A small text-conditioned image diffusion model, trained from scratch.
Model: 2.99M parameters, 64-pixel images, arch unet, text encoder width 128, text encoder layers 6, text encoder norm rmsnorm, text encoder activation swiglu, norm layernorm, activation gelu.
Rows from block 5 of the denoiser, named by matrix and row number. Rows with one number belong to one attention dimension. Each number is 500 + 50 x the weight over its row's rms, rounded and kept within 0 to 999. All counts start at 0. Numbers have three digits each. After the name is the row's rms in percent of the matrix's.
# q: cross-attention query (model.mid.1.cross_attn.q.weight, 96x96), inputs 0-95
# k: cross-attention key (model.mid.1.cross_attn.k.weight, 96x128), inputs 0-127
q.34 093:476449572514492555514506604452472559462562482477552510498505500505514458534520503543460485461433479543488499474465535524481522437547496588555563602560556443640546549453407485484466386559484445596492523456468494508551324447503499424482482448557498547463541518441516523515508496415442502534
k.34 094:504447563507499439521549507586506461467470455489445450431503480468478484425479456522598588442504376449455450498508505542453530485492452469603428500515526550569536471495464449622511482512448534519559475521447447523489617527527455417445547550482535399438507515583477549510501488522486467495478535443547475566539495500566495479522449492444451401588358514507496479481565481595368487438493
q.35 093:440451501499569479554463566411602482439522558514518458465568557395478621414571482525436484479472446484495561472498493449536464489486470498516520465570478386478418491511471511493499459483503593449462474499560452511542502496517519639458496452565423443443421487481470500454478467468571397550
k.35 103:500455469482561538635448466565415440562447455492588578466534507485473564488510552506556488606556454549550489487458507516490458489573534456559509416449396509458491456511500477532481429464487511533570389499405466484598517535575608537560470520506433459493509426514513393509581474524584537538503488429493451540543576537503467545475418426553538515500486549450543457552516421556468486521537
q.36 124:505497486500478424554495527454539487551407451461558502450552486406532550431531527522495524458520425493461539444399447563553482470513462545510478460604488417418495580510494481600472416439448613489530573495515513486423554526391546583461537470534431450439459479498552561434528480518545463459
k.36 116:476570448385562483589425509439552508580532458556502491503484492543559505586479496503553432536460476558545430498537502526475456471544562408554494409486469448387563468463455485434508463425567494536522433434529568515563556505586556507455391537489471538570443421550453391477510475557531484578574459515479433467496514612549480502482453459495444508485507468432535456471543412460467468532497
q.37 099:546431543424591461477448546477482405430550488424461458586533509621515488571485526493466404439397510524417541442472498466512521537436518515516525380521519517672455489478481568509469505506498508489507497480489513565550524478442447434493492466482486503488528521535475527502541459432624555454
k.37 099:461464452508559515467506573485413449478537491452492433465464589537522459432518490554409586446509467501490512376492478607504570482571498455453478534387528494517486529543504538475543520491440505538440492487450404478575515501473553477520534474416451449396440532484489534391578414499552420467485533520479523455510423372452480463447457557536440526530558548519472615456461537547464446563514
q.38 106:474452440464435468520465366386549473487437508564562505484493438526443651486527439557545466593533448457543477592531505527512537476512573484439528474515490489418380603472480522470494477458500571507545529515531495495575482512478468549468455511530559379570500464527468468537473440463550516513
k.38 113:445520531380563473478460493415465495631477517561481379470623527471523502508454500409503467510510584413518426490454585549451545547460530463514557556516412423461515485456517552544474497602431499555515497525505477499543433474527655480459489528507483528527544460474443458511493519463487559446553493491417549548514525570448501505519483468509492468453481456468586467592632533497518463471554
q.39 110:569557480486399432505604423525514500456568429513458586444505545472519481486493472576377608532518556483547496500570531490386494564440490477457548474455421444465445494444453436471456463481526552494460469499487410533522512537559471557488450533439628546500504451577528482445486477485511508433
k.39 102:388417438512554463513444496485560494463390582458596579526480529486514590508462519460505413482468510495521503471508491443541472587430488466556409536469507496488487623512631487572548492435515504579540466527476525563468498525555592478430516507551539566594510487426463427449411479499549507448558509476509527595532532526473425529588548527588499472479524508495493527576581503469555521554472
q.40 108:582521504531576451545567555446479513487486524449501502471437612434525394447534510497488531463458477576461541424507573499517471460472409513496460474436469535540517549533396434525453450509580437555449538497380472485394488501524466543558497492503533578434513517474544465610551570487482405459
k.40 116:507423462541481465540522553604493409483585575449495608531410526599547421514561513573533449531476495487514557473524476495546395405611489450464471427444579559500534506498445480514612487449567422487527538464484539573419572519492467466555543495506444454526522458430525456441494447521514558587510479443534488488529508445518465526560500627453503534498463541536570496469467504520479584436517
q.41 118:510493512550555477469529545581422556481487527585472508476470448559444490488488507370644500454577472450513568442425463472505544492423441499526478510400493505447554484509543463595572562490460410454485436545505483484546551548462504470580432462458528462480403512486529536519470551573437590488
k.41 118:561519576474446502531440528502419518502577486551524539492462500436467398476516462527413528597567425548471464531591406488552538470519486572447519467573492420540525471537563552554486511449462496507449497610524536425472506429460570478507517525494400440547548529494429456593436472505473471500512468553595515439454571452539518575497493513393580467401480465515421455527480580422560495494508
q.42 123:552472474470422425476509479589560454477478428504506523520562406507565548512473522387544510516472399468484509528473441436523444534444542451495481588497478514438531425589495511616486538428556508425496481562505521449489646531502491587483459479480458512501487468479443464500523613588443541537
k.42 120:566475471553492454522401491491509586577493489602532567511507535503528516497483541546477486559553492508558418493447465516566608476543590516527452463505458490454511456509459540426529529506556552440508446507480539498499457453497507493491422529465430561558386559368494352501477484575508515451527467583601500459578489493465527518505524495426575583552598471481537434573469549384500515509498
q.43 122:511528494497519573515512444501481533562498465466417440479465623465600471558599430491403455416514454604482474481451477460438459545531493465555485486484458526511537463555469401416506528498652513520385548533491505459439431451547556472498503486470478467465614524472440483483482516561496526479
k.43 128:514408559527539472507494413480600497481477490466564601560396486563513528493558474547487576581462440462534560453495476388543438379536477439490457499518580536453512448486459537481532542518630452519476534443551491561511566465467468521570481562514571592473439512457550494558516482482525503509390478467546494473520513407393416494468473481503545523513473569437572586482475477507481470563441
q.44 111:495609543522486463504579483536411533523477495571533587520475503409475474467471461420471554548592516476443515417483407483470469518462445507524487606483449433429548578472525462567546566598454418556517477471424553504446503517423537413538488487448528503490479514526564541468450478514446589420
k.44 100:548450488475547448511476533558543469512550461439560500480457516516485520524524419498559430477378432429497509556616504458520505527446441528501534526567537395460447463475569524504468539466460513382467544442539469457426584482403505456505518543568556446545553539472470495502456448528485462487531544633478526429382526578480530467511545493505517367525426454570502466522509581461589556466502
q.45 112:542495520508593510458415526473547492537535603464469439450454574387594509535556387634486453529416407568509503511454558477427544548508467502455569481465443524509445472570414437531445449505538503478534448468541465514490432484564498487451483527533497488522489544495460492605549497535549458561
k.45 104:539441537493380541499425516547503548490500628395545547497522513532532436453569508499522579523457503442516467531564452522531449491514541462505529463488483556419483483483480586551438425503463550529554550546540536596501511545456371480559482494470594493496477440468578394464486463454521568517451405477545461550592595461517494562459454554547512427483513544491548531404507426594530509542493
q.46 124:575461462492432437437522463555467404474531462490500503549540382597459509488423564503534492550444467455530538576482504503496543537493597485443449471495441491424545466484522520550469471440456556411580481562552455510586561555486430546445433527465545514577468467435631495555471495515509443444
k.46 121:506498442442547510456486591359405507515569525519472431512595538370497497469511494420471420507528549565452484483504441638572525618409541521476478486531465499470517464500484532508480461456473545538442521574477508424562412490554522448469497468459382563480359546472457467491461480512527425448550498578521509487545489528519463536509498521574430494456577461531465432540478500523484541482504
q.47 076:557525490491580491520547429568464554576460533438517458512429557424528513466545503610507472511491360488521482440542552509444533524493468483473513442491481576473482534558486429531508489475563503462523503529439426524404466498543428505494451504476448602423468589393567481584567493475602427515
k.47 084:492407497497463481604440536447559463480439624506471567586375460558564510534508577508444481559465515509508473478516470501452434513516572518502482414488449501478482463437499542579531486427494521493489567496438516599507414533403426444545495448390509518544450551451571533412445476527437522451483529467445507486488500419536426526433428564427446448498564507506481510437424468552510583519525
q.48 080:495540494554550400500548557366467415445576608490584466461538516588497483523490480500416441458507580460482529492430496456561516553486520483521468408548574476494477604468535572554536442544465509526565505500488468488575592533485480530513484594536444457593474481412518530500486500426501444489
k.48 085:522519443456516534533453482481411446513587414429461390514501472459546512512473513525528523452599518463467566481437598600510471487480537505483576518522490476458518533469470469511430409493317454447510499478459426478484548505534613504514570500528493488473520518540492503614466558527573475485549497553463618500524514472396506391467529502522511475403481547404478483507437476520508605494491
q.49 117:498416512445514382518562586414463513495431546527504536457471469557485481386520657535514542484538458481518457458496517463516527426519506561567480499569483419561464617509419488504467447488561437551527533523449502465461477559455427529505486457598502483533427544432569548513467535485430538525
k.49 111:518505429517536486607572479572566499505618492537500428463535527516526478497442501583497431500565492422513469482501530577464538495414465536512419544471478503473474485516516411618438525442474394505551509479414573582475513479452630487464524498484460416493505551527509459524485467574456514539502477470425418460483450532532422541501528445448459430501391472561557440496527549456468603401521
q.50 098:541521586472423454398526507497532491495536615552449446544398530466466364526435583567556540554530586518506521556479453455437523542421460523483563577519518536531497477547553456596471486549493426599500453445497545445533481520469499471524513592514532475478539499510535513438475528459407513565
k.50 111:506533412602585505423575436583551486550486488490553475544581549438449474537503481545528464468405538422465536537505577545511513478532440550415484579575520538498491567541549496508542536524448510500489523516509520510486509558527428513544489498488580511484560530419451395518518507541411515439530529524468486513425514627542545443478515540538579376517557521519539558426363521495567501455583
q.51 101:450552599492482521410484448444531531467530567546476553545409564544447534567541405571523508513483561492510479498512551545412491574518487538507537515464456487570472499406512516482490485623462462554577435421476424557618404445501480415532453524488595513487516485536518521513548467435490553544
k.51 113:467524510505505433428461495570423458530498502421461519428536477491496512492592519422473572447441562456451524551539603507480477477429388503547469568544466548545492556563646467575497477534422530556445485483533520540467537487392475432463498440504587456375606491496454526439547531484514466454468470515502520521477487576488536432499505553510551353470518522520468586504534547566536506482549
q.52 094:552487443472520428511443408517530487515467415470525506414495427489502536541528488509452498537557459442471432457466500470415522471513469536470553463517546528556519561404457491595454456515422507542471563474440409520495421485449457498478524551438583433521540485588549419547597405507419614483
k.52 097:506549509395535582449523576504556547589399560507464437444561486541489562534482439513460527468443530427525458378536483552523620583496501510492467512496513495488465457488553432489560493557581559517523515519525548581542540469482571371469493476572548526489560505487473528503507496533474462557566610514460533638484498509450552458487523573486530426497530426506374559525532453536534532458463
q.53 113:580529503452429538468508434369557421525521548422487502424505512375538449483518525560455569543474575554455513521531520443553475479500516581474543538611554474496489524518500502536425403479434586507569477455498501476478505481409513615525572497560486463478520484527582465487468451512403453503
k.53 125:465561480523554535487592491507523543496440374454531463511572485444503583589487535524558410515500562516532576447502542461506460476480446511497517532528468473441536540471460446469608488613503576524571482510550651482496421518528485459507498444485532549503494414435509401483570496508501513635434552507489443548488464584538497445507472487589601409537505461509549504499433427529519479470430
q.54 114:452468523493474587502500543380500550521545528481470488533460471480442488529528533552412494541515515491486480451469491434476461481587499530523561522541559448581511513534485466435463517575471480661412590467501513475540384486487528502516465441558516423452648519551471514454491452404412551471
k.54 119:515518424491515445499610416560567434605507454502499545492536481476414589479503404543574547415444466381504543533506543468471502456500366508430485525433539501485483549512542494545554505483453491434506443547514454540515558528483461465522563533569620471461580451571465568580586416518445457523478554495474463549439495505480504422465532493571552491521436493454497564439542483581481444522515
q.55 097:566485480500431454602552533412511416514425487482528552485562456372445462460552585504436527480529472490477513423520421508532478487509520559545481534585541540489541603496467534511432437496479564474543583576471509456432444490455529526524494384488467505487547513508594472453506537572375504467
k.55 103:477569455385584408537518504483522445515470368568516452477482473452493569502479492507473437489537473469552481440541550446519470462532509495449467412499517464510512517500413416401510555516522500404602445465505517542437558447412547448534422471572473517485477502534499458563436471532470442584460525487544466558499459538531411463547451491457461491594403499457528458433435461502432439374498
q.56 110:478598541511461420483561482591415570475445431545504562529483462516443473478503522313514522479556465437465536474494435453520448482487448542529443569436500545452537532480515497606517597488538420528452453538450514464478540489556515493602464504427466559460516519570514507553524541567456562466
k.56 104:530425461537535458504460541471518554534544539521573567493443501584496527499483490504437519519526474550418516521456422461531621518597546500416489468513562479533497444493587519468513526461560474392433592468612535524470487492415519399502465538490422540510481545433568608544388486497546526548522483516576574512449539467476520523464570463411563545484498468482447507538429618409477495462503
q.57 092:490471429569573470489460458621450588544484485539535521456424495512494541541556515549554486474549499532519509502411523511547614492535492495488462391472535606361572470458503518548491515487496396451488482501540489425528478524500478490513429491423542431525470489422506518505393457611556540449
k.57 093:429477563435461561505379405485440555547577535485524505523495531478543425537421500399424521540496533443480534550505460545476459530478554528378494520529464543520579454516508539509402618526543420498432523525535478478643617506466537434440408466512444511530505538551546530509414509536478489421529491483577532477493574416461556559541567494480461538479505508526500474562540521449503559468487
q.58 127:477407436516487516579508452372552463514475461522570503529578412548465595463424588449528532511525548448521440548518475534570511511587557508513449487510502521550486594486536549506453456498408525506548600597478476475503542576483473465486490524538479423543462566512564432483513492443395546431
k.58 128:489575436490538570532593569436417562491637497594381365516538473458536462544528468442488494424499605573469473444479611537482520572461531485497527539483498406518555563515454428462516510491506539464581426532525509444491458416487620516476551517551497446432474446551547512542521572502448461473493496532427452581456497560544481474518457535494445522450485465503488459490534557487503458484538
q.59 114:570562500508572388521486493465496444468505433564514500509542512596530477468388475426498441511431551506548506556571547459507486437419538400472445436395425552506473571439561505473557448480486534490468450543396469500537553561581472475485510489516549560521473458477504506501540526401551459401
k.59 115:458413463510520538523510586438446433448572536475547495490505494505513436520627474447534443557532512491506492459492541546514475516522578394523468547474523455507485473522436519485509409389436448497544512493475414487449445549495564486596517531503431509562511572450452507459454589519503588475593551474481565510475470407490472566525489543474425619354574593435440484552453535521517504498484
q.60 100:440587484496512588546478505496468554369491379558559563439570514462554558547526443398480518479519573474488470439505466537515493556492517489517496557487533459497519444493595498483596500477403565529426517518463483462508514510519542512497488480469464489518545430590434534381555522438514572385
k.60 095:471521517506479522492508462567488545479456475575502557538482444531490550484578433518547514438537514559514560478586468442474570525563491393593558478560460485527510508462503427426447559493402485446628390453514489452473533471498637439514509513604484426465575483508580491459487541492529527485472574542585530494490574517546604491544476497441494543502480542407484486560538491568513412609484
q.61 092:481484524495516584476447488444466457535562456438545520557548507561515493466511490554555424540450411516406518482406526486513494542459525498450489443566513442517549457508494479520536524433439619450480545490481546441514586517438469591508466354505464304498543476460486492515468474495534520432
k.61 105:546440548456505485494536492479475483561487470547433469472508415459454582474535506576487444524454542599590515512509469486522509483575419497462536490383458465471485386466382536467524495552586492411506559519515480522588472520519592431559497481464462505500420480424482395473586440415518456525502572560512502464485521448396569466443441542597529599493523505411543506547520532470453452517497
q.62 121:445527517462395493461502472562441577512502525566438551513384435497439453535559425474538491489522468550546538504478400469429481533511442474445556550456484493389554486555462456559492621508577438454442467490525575466435477533555528503563488488530539496476484490531474547498426525563413578603
k.62 129:552460499560490384516404402468562623602476560503567559520440487435445471457508453519457483575440462440556474549554473536472530503469462515451518506540530512428430515512593529519515577553511488527466537484645553492490526435478399486477418546460566550576509446410459469559409461503435494505435483490514519450494532535502576501493566481454563433598487443494489490453531518483552524449532
q.63 123:450580520553442570473520517592493598449506456571514557509508493553523561520467481352563494567527572465576502459479543455528540562567530451541442490450456547439537436506592570425566567506530461539405462488511535493554480560577533459596466492429517533477506486527435507408513500473498547510
k.63 118:458503462599484480472490447548442445468543498599470538515459469534517513441431471495439488504551524552444569526459450432479606542522505519475493561503490498570419535496577492510413517420410451479484446526495502409501462490477495504507536596566508498519599566547523654545492558551524507432474553603584538483486613506545556556533582484498524585477483489453441550539620572484524498514482
q.64 090:517471463476405526559465502443511449395515526528503481393567509557527577412563473474499505505429478537464436505541493571440562466530537493423559561577480425413557506532464538534483391527443608501467437480517507521466536492567496509527482408441496447526522464442613514467456488448516463604
k.64 084:508511482406481443551506548516525487521538503463408504479536452414560560502483544452537498559442520550533442469535542523537438625530466558525461409425487493462468571407400463423503486546521606422552426466492560532421444515519442536543526502509533505552482466538571507508548467472470586577482455491427493519508383589537403500474470573531398498478484564462434540426437432521454504507479
q.65 086:426511554554484461429507586493615533478500530506573453625511570535400516512480526494504546512440497508596497511490576433492499502402495451495529545423505578499528533511506558581473507458583517476410464573509510553576537461620476472545509423498453509547445467466554560491446563577485471548
k.65 093:497546524546469466547429423453537469501486405524484492466448414451481397449516508501423528469399438513415541433548491527484410551458451534450474375533505492594478492427477452561427523512537512579490483555493431486530529504615508485492581554515534541434582479469456479461566545502516517457511475533576470515534559456448398544485488455504560520510478467522416489458425527610545498614426
q.66 100:482576476511469517551391466431519546426528490474505487437554526545499503433507541485427462520551445482485524568446535533547535490492565463463496556574544433397515517517489518603479342536523557463511447579501427483578580497501513537456496448532479424593446450451587516470496519584488508591
k.66 103:444503419378571422467487419505524584481568514382452469527524434532568580504442574557501459518535527558421466525567471459466500523502505503555389398444486530507454498537399399456505455501508577474472448487408417563489431474647552511536566457532492446513436466509502493498557496459489534582471471431423494506506474500513530454484457504500467520563535527477491534494521515548430531572446
q.67 073:527559511497566448440548498522470427534555542564493603468416633399533521480458436569439670525514603508443438513572507401486506482469522513502444500480496474590470496470502534484492497513484462529487577487440534558455500521405453532524514510528591507425514511475499480521502457515475415440
k.67 081:461551492465487437475508486554493558599485558528570450475399576478442514486490491529553564472501569451457528504536538461583513446449571424508479544518499450441518442545540576539570532418487579516604471480524513507527570516500509512506376519565473486558470560499440487507478544537620438486629489432513490522486526550512583504579456533441577415485450502441485412558495475471617570476464
q.68 102:532491442464514421539503490553538420486547524481516362457504535454637512453392461502428440490458424539484575463564460456480445535484534513490525533492489535490476524482506498452466406533507568403521448522456472493519534587491461510465503428517418521566477539446550460514526436372502402418
k.68 100:480503465460488486383482498472475466580495478533473427523570537487497474504500456561506476422581519554501422448364538520471502558426588441490538531436500486519541558511447497418553519444567479471473523520539411487543495456595458530542485461508442507490457471475462433539608456475492520569561410403494531555480442597497364431516441427523517484493589506567565484446496515447454408451519
q.69 093:569400449384505530505629549499457588553490405427500520474527556475465526524523541467578347442443472536455549427527448498526511474520547534522508485480561527521494455484447485498466539478459587545470523540578458484480489550413533506463459558430475476409551527493511619482514508448563495496
k.69 099:483569530456515521631473519492515446498509462530488475543512542577522528552578494484327496488572443476577504466468485421514546489472445498551555469374543515445547545587451449399415492468506457473452416521538446452462488409444586455468506431460482605396432517454518486484544402539499485484455525493540493522497540420503489565514553484490433507486471412494477507430492451457481519437554
q.70 103:564492549517606544437548520510480513501426483412502442526439507507479540521407491573549511443506461568524511519522598577477456571462482549546559393463470516574462444499508466473438601521494437421467474594576464462461563468488433451570412500443454546487518487459477471527575387534477484516
k.70 100:497452528489524516546443553419448566445471452597529546508493451574475476472462458513448447469496461517501564419500538447497587540488438484532513450480511459595595507498537560599464495510538474572455469573483496525590472494577376405438514439532434633457514480556543510463535558514536451491500442562481584455486409512502526510573522522424492531460467535545470582451591491510582436581480
q.71 076:519460507568454477589467493480418605503415475512495464446534460446514491533587487499526359471594441486409487447520442539496515432496607461581424565533513508531561445514493554569512525464582527561465487533494522434449374511421555478525517485502421522457492511448483477520523482496513522605
k.71 093:474490482487539539514501483495554561473477391447506471404428425478509569565480581479449520484516473527552442475453496469550477489505485588424483630544540615407496515494478479496444511524501394507446523506468458559518603484505507523409518466431475528458528448388530512566543536550488455587372450502578426514456517575500490465442431420479602484510483578512517464477556469567447476540501
q.72 079:421500476509470558413507527497476614560439429490449551551499518480515577627523441470529520469527570453547588521539503541535511506490400548503491486500554586493468455413530531477514493507515550535532587596590491548560563416530539531488466472396500590498472475539462475542486462495595430439
k.72 091:458523532454479463439440546560524509451603518522469490532479528544527531513455517612455473566462463461437577593573463499424597493455466548457450461496532545567530449409516487541412553480522409506444451478521542468504609490464553465467517573427477548438514567493545560550471464501482589533476470548445560477407534491434528577551480481410460531511516476474417606512523520500376473501418
q.73 099:502580564519460454540487493517575616486496580560461520475429530488572553405540392471433525446528567426470439486464439510439474509509563586537458512500435527528479506447520452512500475588450534515496487421457520591513538620405472524470558455501536565575537484495492414549513426493526501443
k.73 103:525479503559543477437485571519514487591508521557504495535516539543515534483369440532467515507472489491485414518478560544466474506587586481456511539572492507491508493467617467492540485498491507565503492514528544547519559522571489542486481499505406472560456499565454550467411598529643506502593585447489537564459514645499545513508466418419559348497518495523515595434488538505588485464460
q.74 109:452469518563476565379483575532475463539438515461461478521510500527439445604488587506567558526547470562623495511498525548543523522464501489491520474410487576602547505430580526514470535446570473463471512547567445458597510386602468466564527564467524523520459435500444548496471488547471454542
k.74 100:475496503475464525456528401480420527406503444474531547489522448528421568447546610470409521508519503550471558576504566478450508499462506498518481495565548463608484452467485562491368474535549524561359522552516517446512477548462455497490593560491532582496600504466489551491463557472354512442428497547537567521521455451461538477480555488486401519522534492553437581479539543530501529586447
q.75 094:470364421511491591521583465499456490574517496429505525550491483511468567502549629518505382564522494473569450458473511601577511530623534466435484483518518474543478465539500491523509536512497499428497464523609465538507474520404477398480457570510450434539486473439553589452460486525511507492
k.75 102:467525435433502472514581518522524510445518489557515593483470551517563551521517516504439434491475469536562500528411532491514539503564538476539516452403460449461484541510499411491402468453555443477458478535428485450498532566445545503464451520469612548442450578467519549465640372499472431414375466589438502469476531417562498430528525507538388563542513462468516583446513479469505485530468
q.76 079:546516512505453605503507530438463428417490485459503485477398495502515595519597430518599549474488472541451514524473511590433498542546522524486464466536416450487579454507501559510526508562502564518484479487444479608466455370538533414531503546506542554499485401537438495550565392559545476558
k.76 083:422548462429430551509637517460514509521474524418547493386476498603453541561496555513473519446511506501509559518592525410534586543485521417508440515497453498587469586430424529514492472552526481526456430494504474558506477461471449441508450574511526561529546545521532590547438501404550475560510503503524470459524490512503439450558520556435410416443596475536471453548561419540594503546523
q.77 116:471442583504610506476556484410553490490473493496497549505552561377580527457469488609525602501530524462496464402480475523501504403544418546539516509492539460572433473527535460519436469448531403563460530578432532445488563402544477507561488369491524530497470511492491453460514468515490494434
k.77 107:551509492540506491501450470492501536548480509553591484544490553552557548496467480470475525464484495593398529481525617509553490556537392585497478480594541522516510431571625582500485645458603522446469421465522557538536514453496549441422439465504521489494445504538482425550515569527465467479499452471523491484448509547530566469529477517359535390446517446416428496427508562487494510544489
q.78 099:432517550530509506457468477445497407457549556432518455507443462552496466537447520462552499475482478470593504571525571595498491455426537455491499543465541552523466489526521526523533497520504351374535494567526484572597538382603483487529535573507497452595461437506501475515461474615536539482
k.78 096:521433476466530481444479486480466505562492522466544551459522476462443446487464553476488528493530525517471603529511514490445490531507598446477542475462446454496501401467448602526453472550483511471505501478556440509518604473598485519439551472503486482575574492538525442448503586369410504403574417474424612427474472411504540494601511528498471470499579582451508547491575563524518443633474
q.79 088:563577571483559494544429530576544509538426564392466420484501434512573441452482430528488515415419500562495579484522471481494496482530406550550498442481444593476466464513489525384560482561509515537593429397442513479454483570554520514477475446529499517523540490524534456564543443425551467465
k.79 083:478504533495419510469495595480436377477479529546441469545499501498474512509480478550521393501544569558558431509489511628516503487414483460542515642531477504586524536508517554522590442469441509559422596482520504540513481488579533527547527447483427480518506453579555506600500564420505524535459520466505491436472463583518505488479570474508542460516539498538493447438631449479451445370558
q.80 101:565457500504525486550558555547515462472504535502533521431431580458521513423475592622451460501509415640484527453504499522487574592462515515557591451552523363486434488492533441488454409484477538447496553503497490477449520546359481532513452450452473511471521508536573530474513469481461418487
k.80 093:519539504393556550512576497521507544628512451480520512501414439519563553448479453600520486610443426522546492459474451483510496485519420476543461547504559573416450592536523428448545520510501490479471514512506529503572493483498408512567498449547495534514410547411540399491488404519539478412565461448509508500506460543509370464533506509496419477565501366403556499457474522536506484451518
q.81 143:545442480461500477590561510527523474471495465413554460444590522469557550465535521596484452481440476556474538372540494510555464436554514518492548483563523482460485486563478452531553352532524563447480510547478478433370503527394526543530502438524392524523525514443567491471532402495464464525
k.81 128:512525467440522523455612559435547472468503466489471420529531508568500505477492558604491413460490513558455456505448510484541486549526425499504418502447556562439548550499494383458608519491591573422494497498428477514528457507492430521468465419489530591418391511431551486544608501525407506488433478508517429481480488486522406391473565477467499540562505441580490519462466490536413424512481
q.82 082:499442534511530557538558588515481505492422505449583521536513513566521594493566505486556521529489537516614421427436505553595559563553521553449517426511485412541572470509571439414503495501504470463437522544548405490489450476507521574488493359416475449463503397506488456483483472555475540531
k.82 094:481535532481536563517504572413515490500467471529432506574519443624457584545452475527416511573442468530507544498517476438527488496475484472478543452478538471516480495411529536455464599558504457449458512600429615521523480477517524575478489440614506450454540502508563601443397569587512481594577487543535565512535504526571499505493578543540446573453504478431434472517520422501517552558400
q.83 092:486428416502497512450447504398510546595505471554513549564547445526419528467424494568543542481524504465505449472503520488526519509506441511436485497555485500502519535527465502546488449568495483519554440453467533579507634421609507580601576477475458546450392534500459526374541577566503505443
k.83 094:437417467430458517560376539552543438526512535520549540451582461520494501520467383582451580398547508516445467517502514514416508502548553495529455462502500521516551428563504368516437575549579460469521464448469550509461566499425484454542481483456559383565497509534514527469458459506410543431519584498533432502537533441566437462562490526441467490547479530547452399476438488438534518490558
q.84 095:542458504490472486643460577512597451453565579519496428466459521543568527397451543519549482490474472569542516416537530508605570542391532421446565524490439488506550493542545551393523514507515512424558454493472543501504600532495437568521482478469449530545476493457585568518482458475468458507
k.84 096:442531494467468478511474563464473478560466434533490532553521422519500444567529498524503484540424558514509452538446522466484458605473561484477527422584454477466560520526476526394451557503569518571529516504479437520402487501591397572589562453476572488505540495455548471492549441429490434470549417559555473510491486550523338474469483524495493452581624520535557542468459421413539423515522
q.85 090:516451519432572509454590520493486511480583514431547537459603575382468571518515599477530537556466488503542552422480582538494543478520464455475507489393512531565504488534508529422526474382423512478598515475535438560588580500475469461476473509471451424460480561477549584533476460455502457549
k.85 088:420542485429503509517528399512521458503522468566460472494547555491495563437489553505393516433431564587522483445472436446513618543471552534556541417467480502573539456522507541420457515472499542507446440524449471441510446484438616534553459488499573561483483548566532472459569326487452462422469460596553524528542503423452509570474441545486492575568470510524468568538574496506488483523499
q.86 100:464588525551520477481478521626434429547460573543411545541422446542482399562475462437394465486499557469538511507437519390472469540497454486484527490397487552566509574463506507485543567507552488529530488449499465494451397564467535466502575605470530510576562465522457484576510569473525510526
k.86 097:518446563525467527500554435493442457521437500524485521501406506436447429445450475491516458491513427392466531550514528499499498470450479456438502552486575558518478491483502441628507468527446466556428640481554543494553482516559550564538541514496479467485591543514430622483468537534530503426570529470472533512568553475499567518456628479580613506536494524487534513615494493469647515467511
q.87 099:502522565529446483438528530478503488591534432367537526470534455452470503524454492484562569494509584444523523533577569581383493447490500436406467528447523479549463395511526468387580530542441431411486436480550470551502539501490438464485514514485534408531506441537493532479583421473554482470
k.87 102:466479470471501542505430608437375438452495492550498528447501538453517558474574474458519490405506504532460512369517543453518497533447555536426502485482404408621554461528564530472489512485523552521505541492521580492475446586439521522492515416497471543523436544550535532492481557404487458519487593625438535461442397452442532525483493537499496552548484479541403533498605480443544531552456
q.88 105:540445498510625536504470529422547425497599468495542504523613446490492551422373551504514534497563496511492458490518551475526479442473483391458557500475489467611454540551532484479436456491509448454507487538486466459561638502534454505526491420519456537622422549524543486421514502530445534481
k.88 096:485481490458535461582461437418569523493513484566460516599474522559507455492538495489554543502508508539432483431535478459429566557600516499584487391435462451534559509598521455455465541521578493437546473544522516500572531433472519540517511497447585425567462541493480384579596480498505374488563539453508589511495494565561547490495415522519556518550507530562432511498567495482557426603456
q.89 083:482464498524431554427465524443430565530437488585435619529528499466478508464479444499551603507633516481526478515519498472513565445450503498419486580567446513510509570454474560501430509489462517552565537505493443529651567425549554530476516468505562483446398474503474428460461571468457496490
k.89 094:517419423524429475434402483491545492520607518527507432478535477534570557519459474483462593512448560523455540588576474482489477463554522522529464492515435392500476466470401514435452552498476519557552468480531600453474563500413578524573433576534478463531520444556492465527387505495458524592487584513521539554531490625495593532524453456439467522539454569525424486517469596516508563520486
q.90 106:452456507514522528448473367449498552549589475563498567468519512402537518508485490524470522499506532468392503551557527453470510433506444544534487564554540451400462561533458511538471444510482448530552579445511594483517494424459529528480520455550525505375404605508511448420525467503401492420
k.90 108:548453409498531397457461511535530531575549542494559403475532548449644458481460530603563579501550548453428481502511411535500502452539496489491423562550497535458553459562550458557489567442515531422590450512488458472470518528466516468532436556550530479538439481513513458627478496500473544489530440443529454485442502499550554565557391507476519481560425458459499407471499566462445539394517
q.91 087:524496540453586477486574546498464572518511464391501468514615514406494539471474480489569383451456551463534618412474542495476485437578488484449449505378591439513499424479554480499497566475476580510456478482506447530463533565540556450426498507477461456469435490481511554530438512394490530507
k.91 092:435560497427475484494523504519413514471546447544482444586559568559410443524538475560443473403527481524522502351494456492516622510473535518471573473485495499573572488559445509496511530479532496549449390510532458518545404398528597469500480466505461595463486453579468510532547447529499449531416493575577480523427495498426544552480560505478505525536548344550501528492559459470478501498522
q.92 078:480492526479592501489430492596496523511434493473416407469559434542515498435570429461493357461416520429468482518422486562441502466564477492501465471483557512428537449422518417507521520546455546509571404421558483544498454557534491410494505504473457432482409443469478517459428416499493517528
k.92 081:536428595378574477490573535471413522501525533532485421517564383495529536582462502516524343479475567531518450482479390487525486595566466400487484504400512603557529492481497440492519494517508476542393496495468472502514481488503584535526542403446507478452503418520484508548521493524510614572418486468442537499486512515525539439447487547572488495552419476509569539531536493500422504461492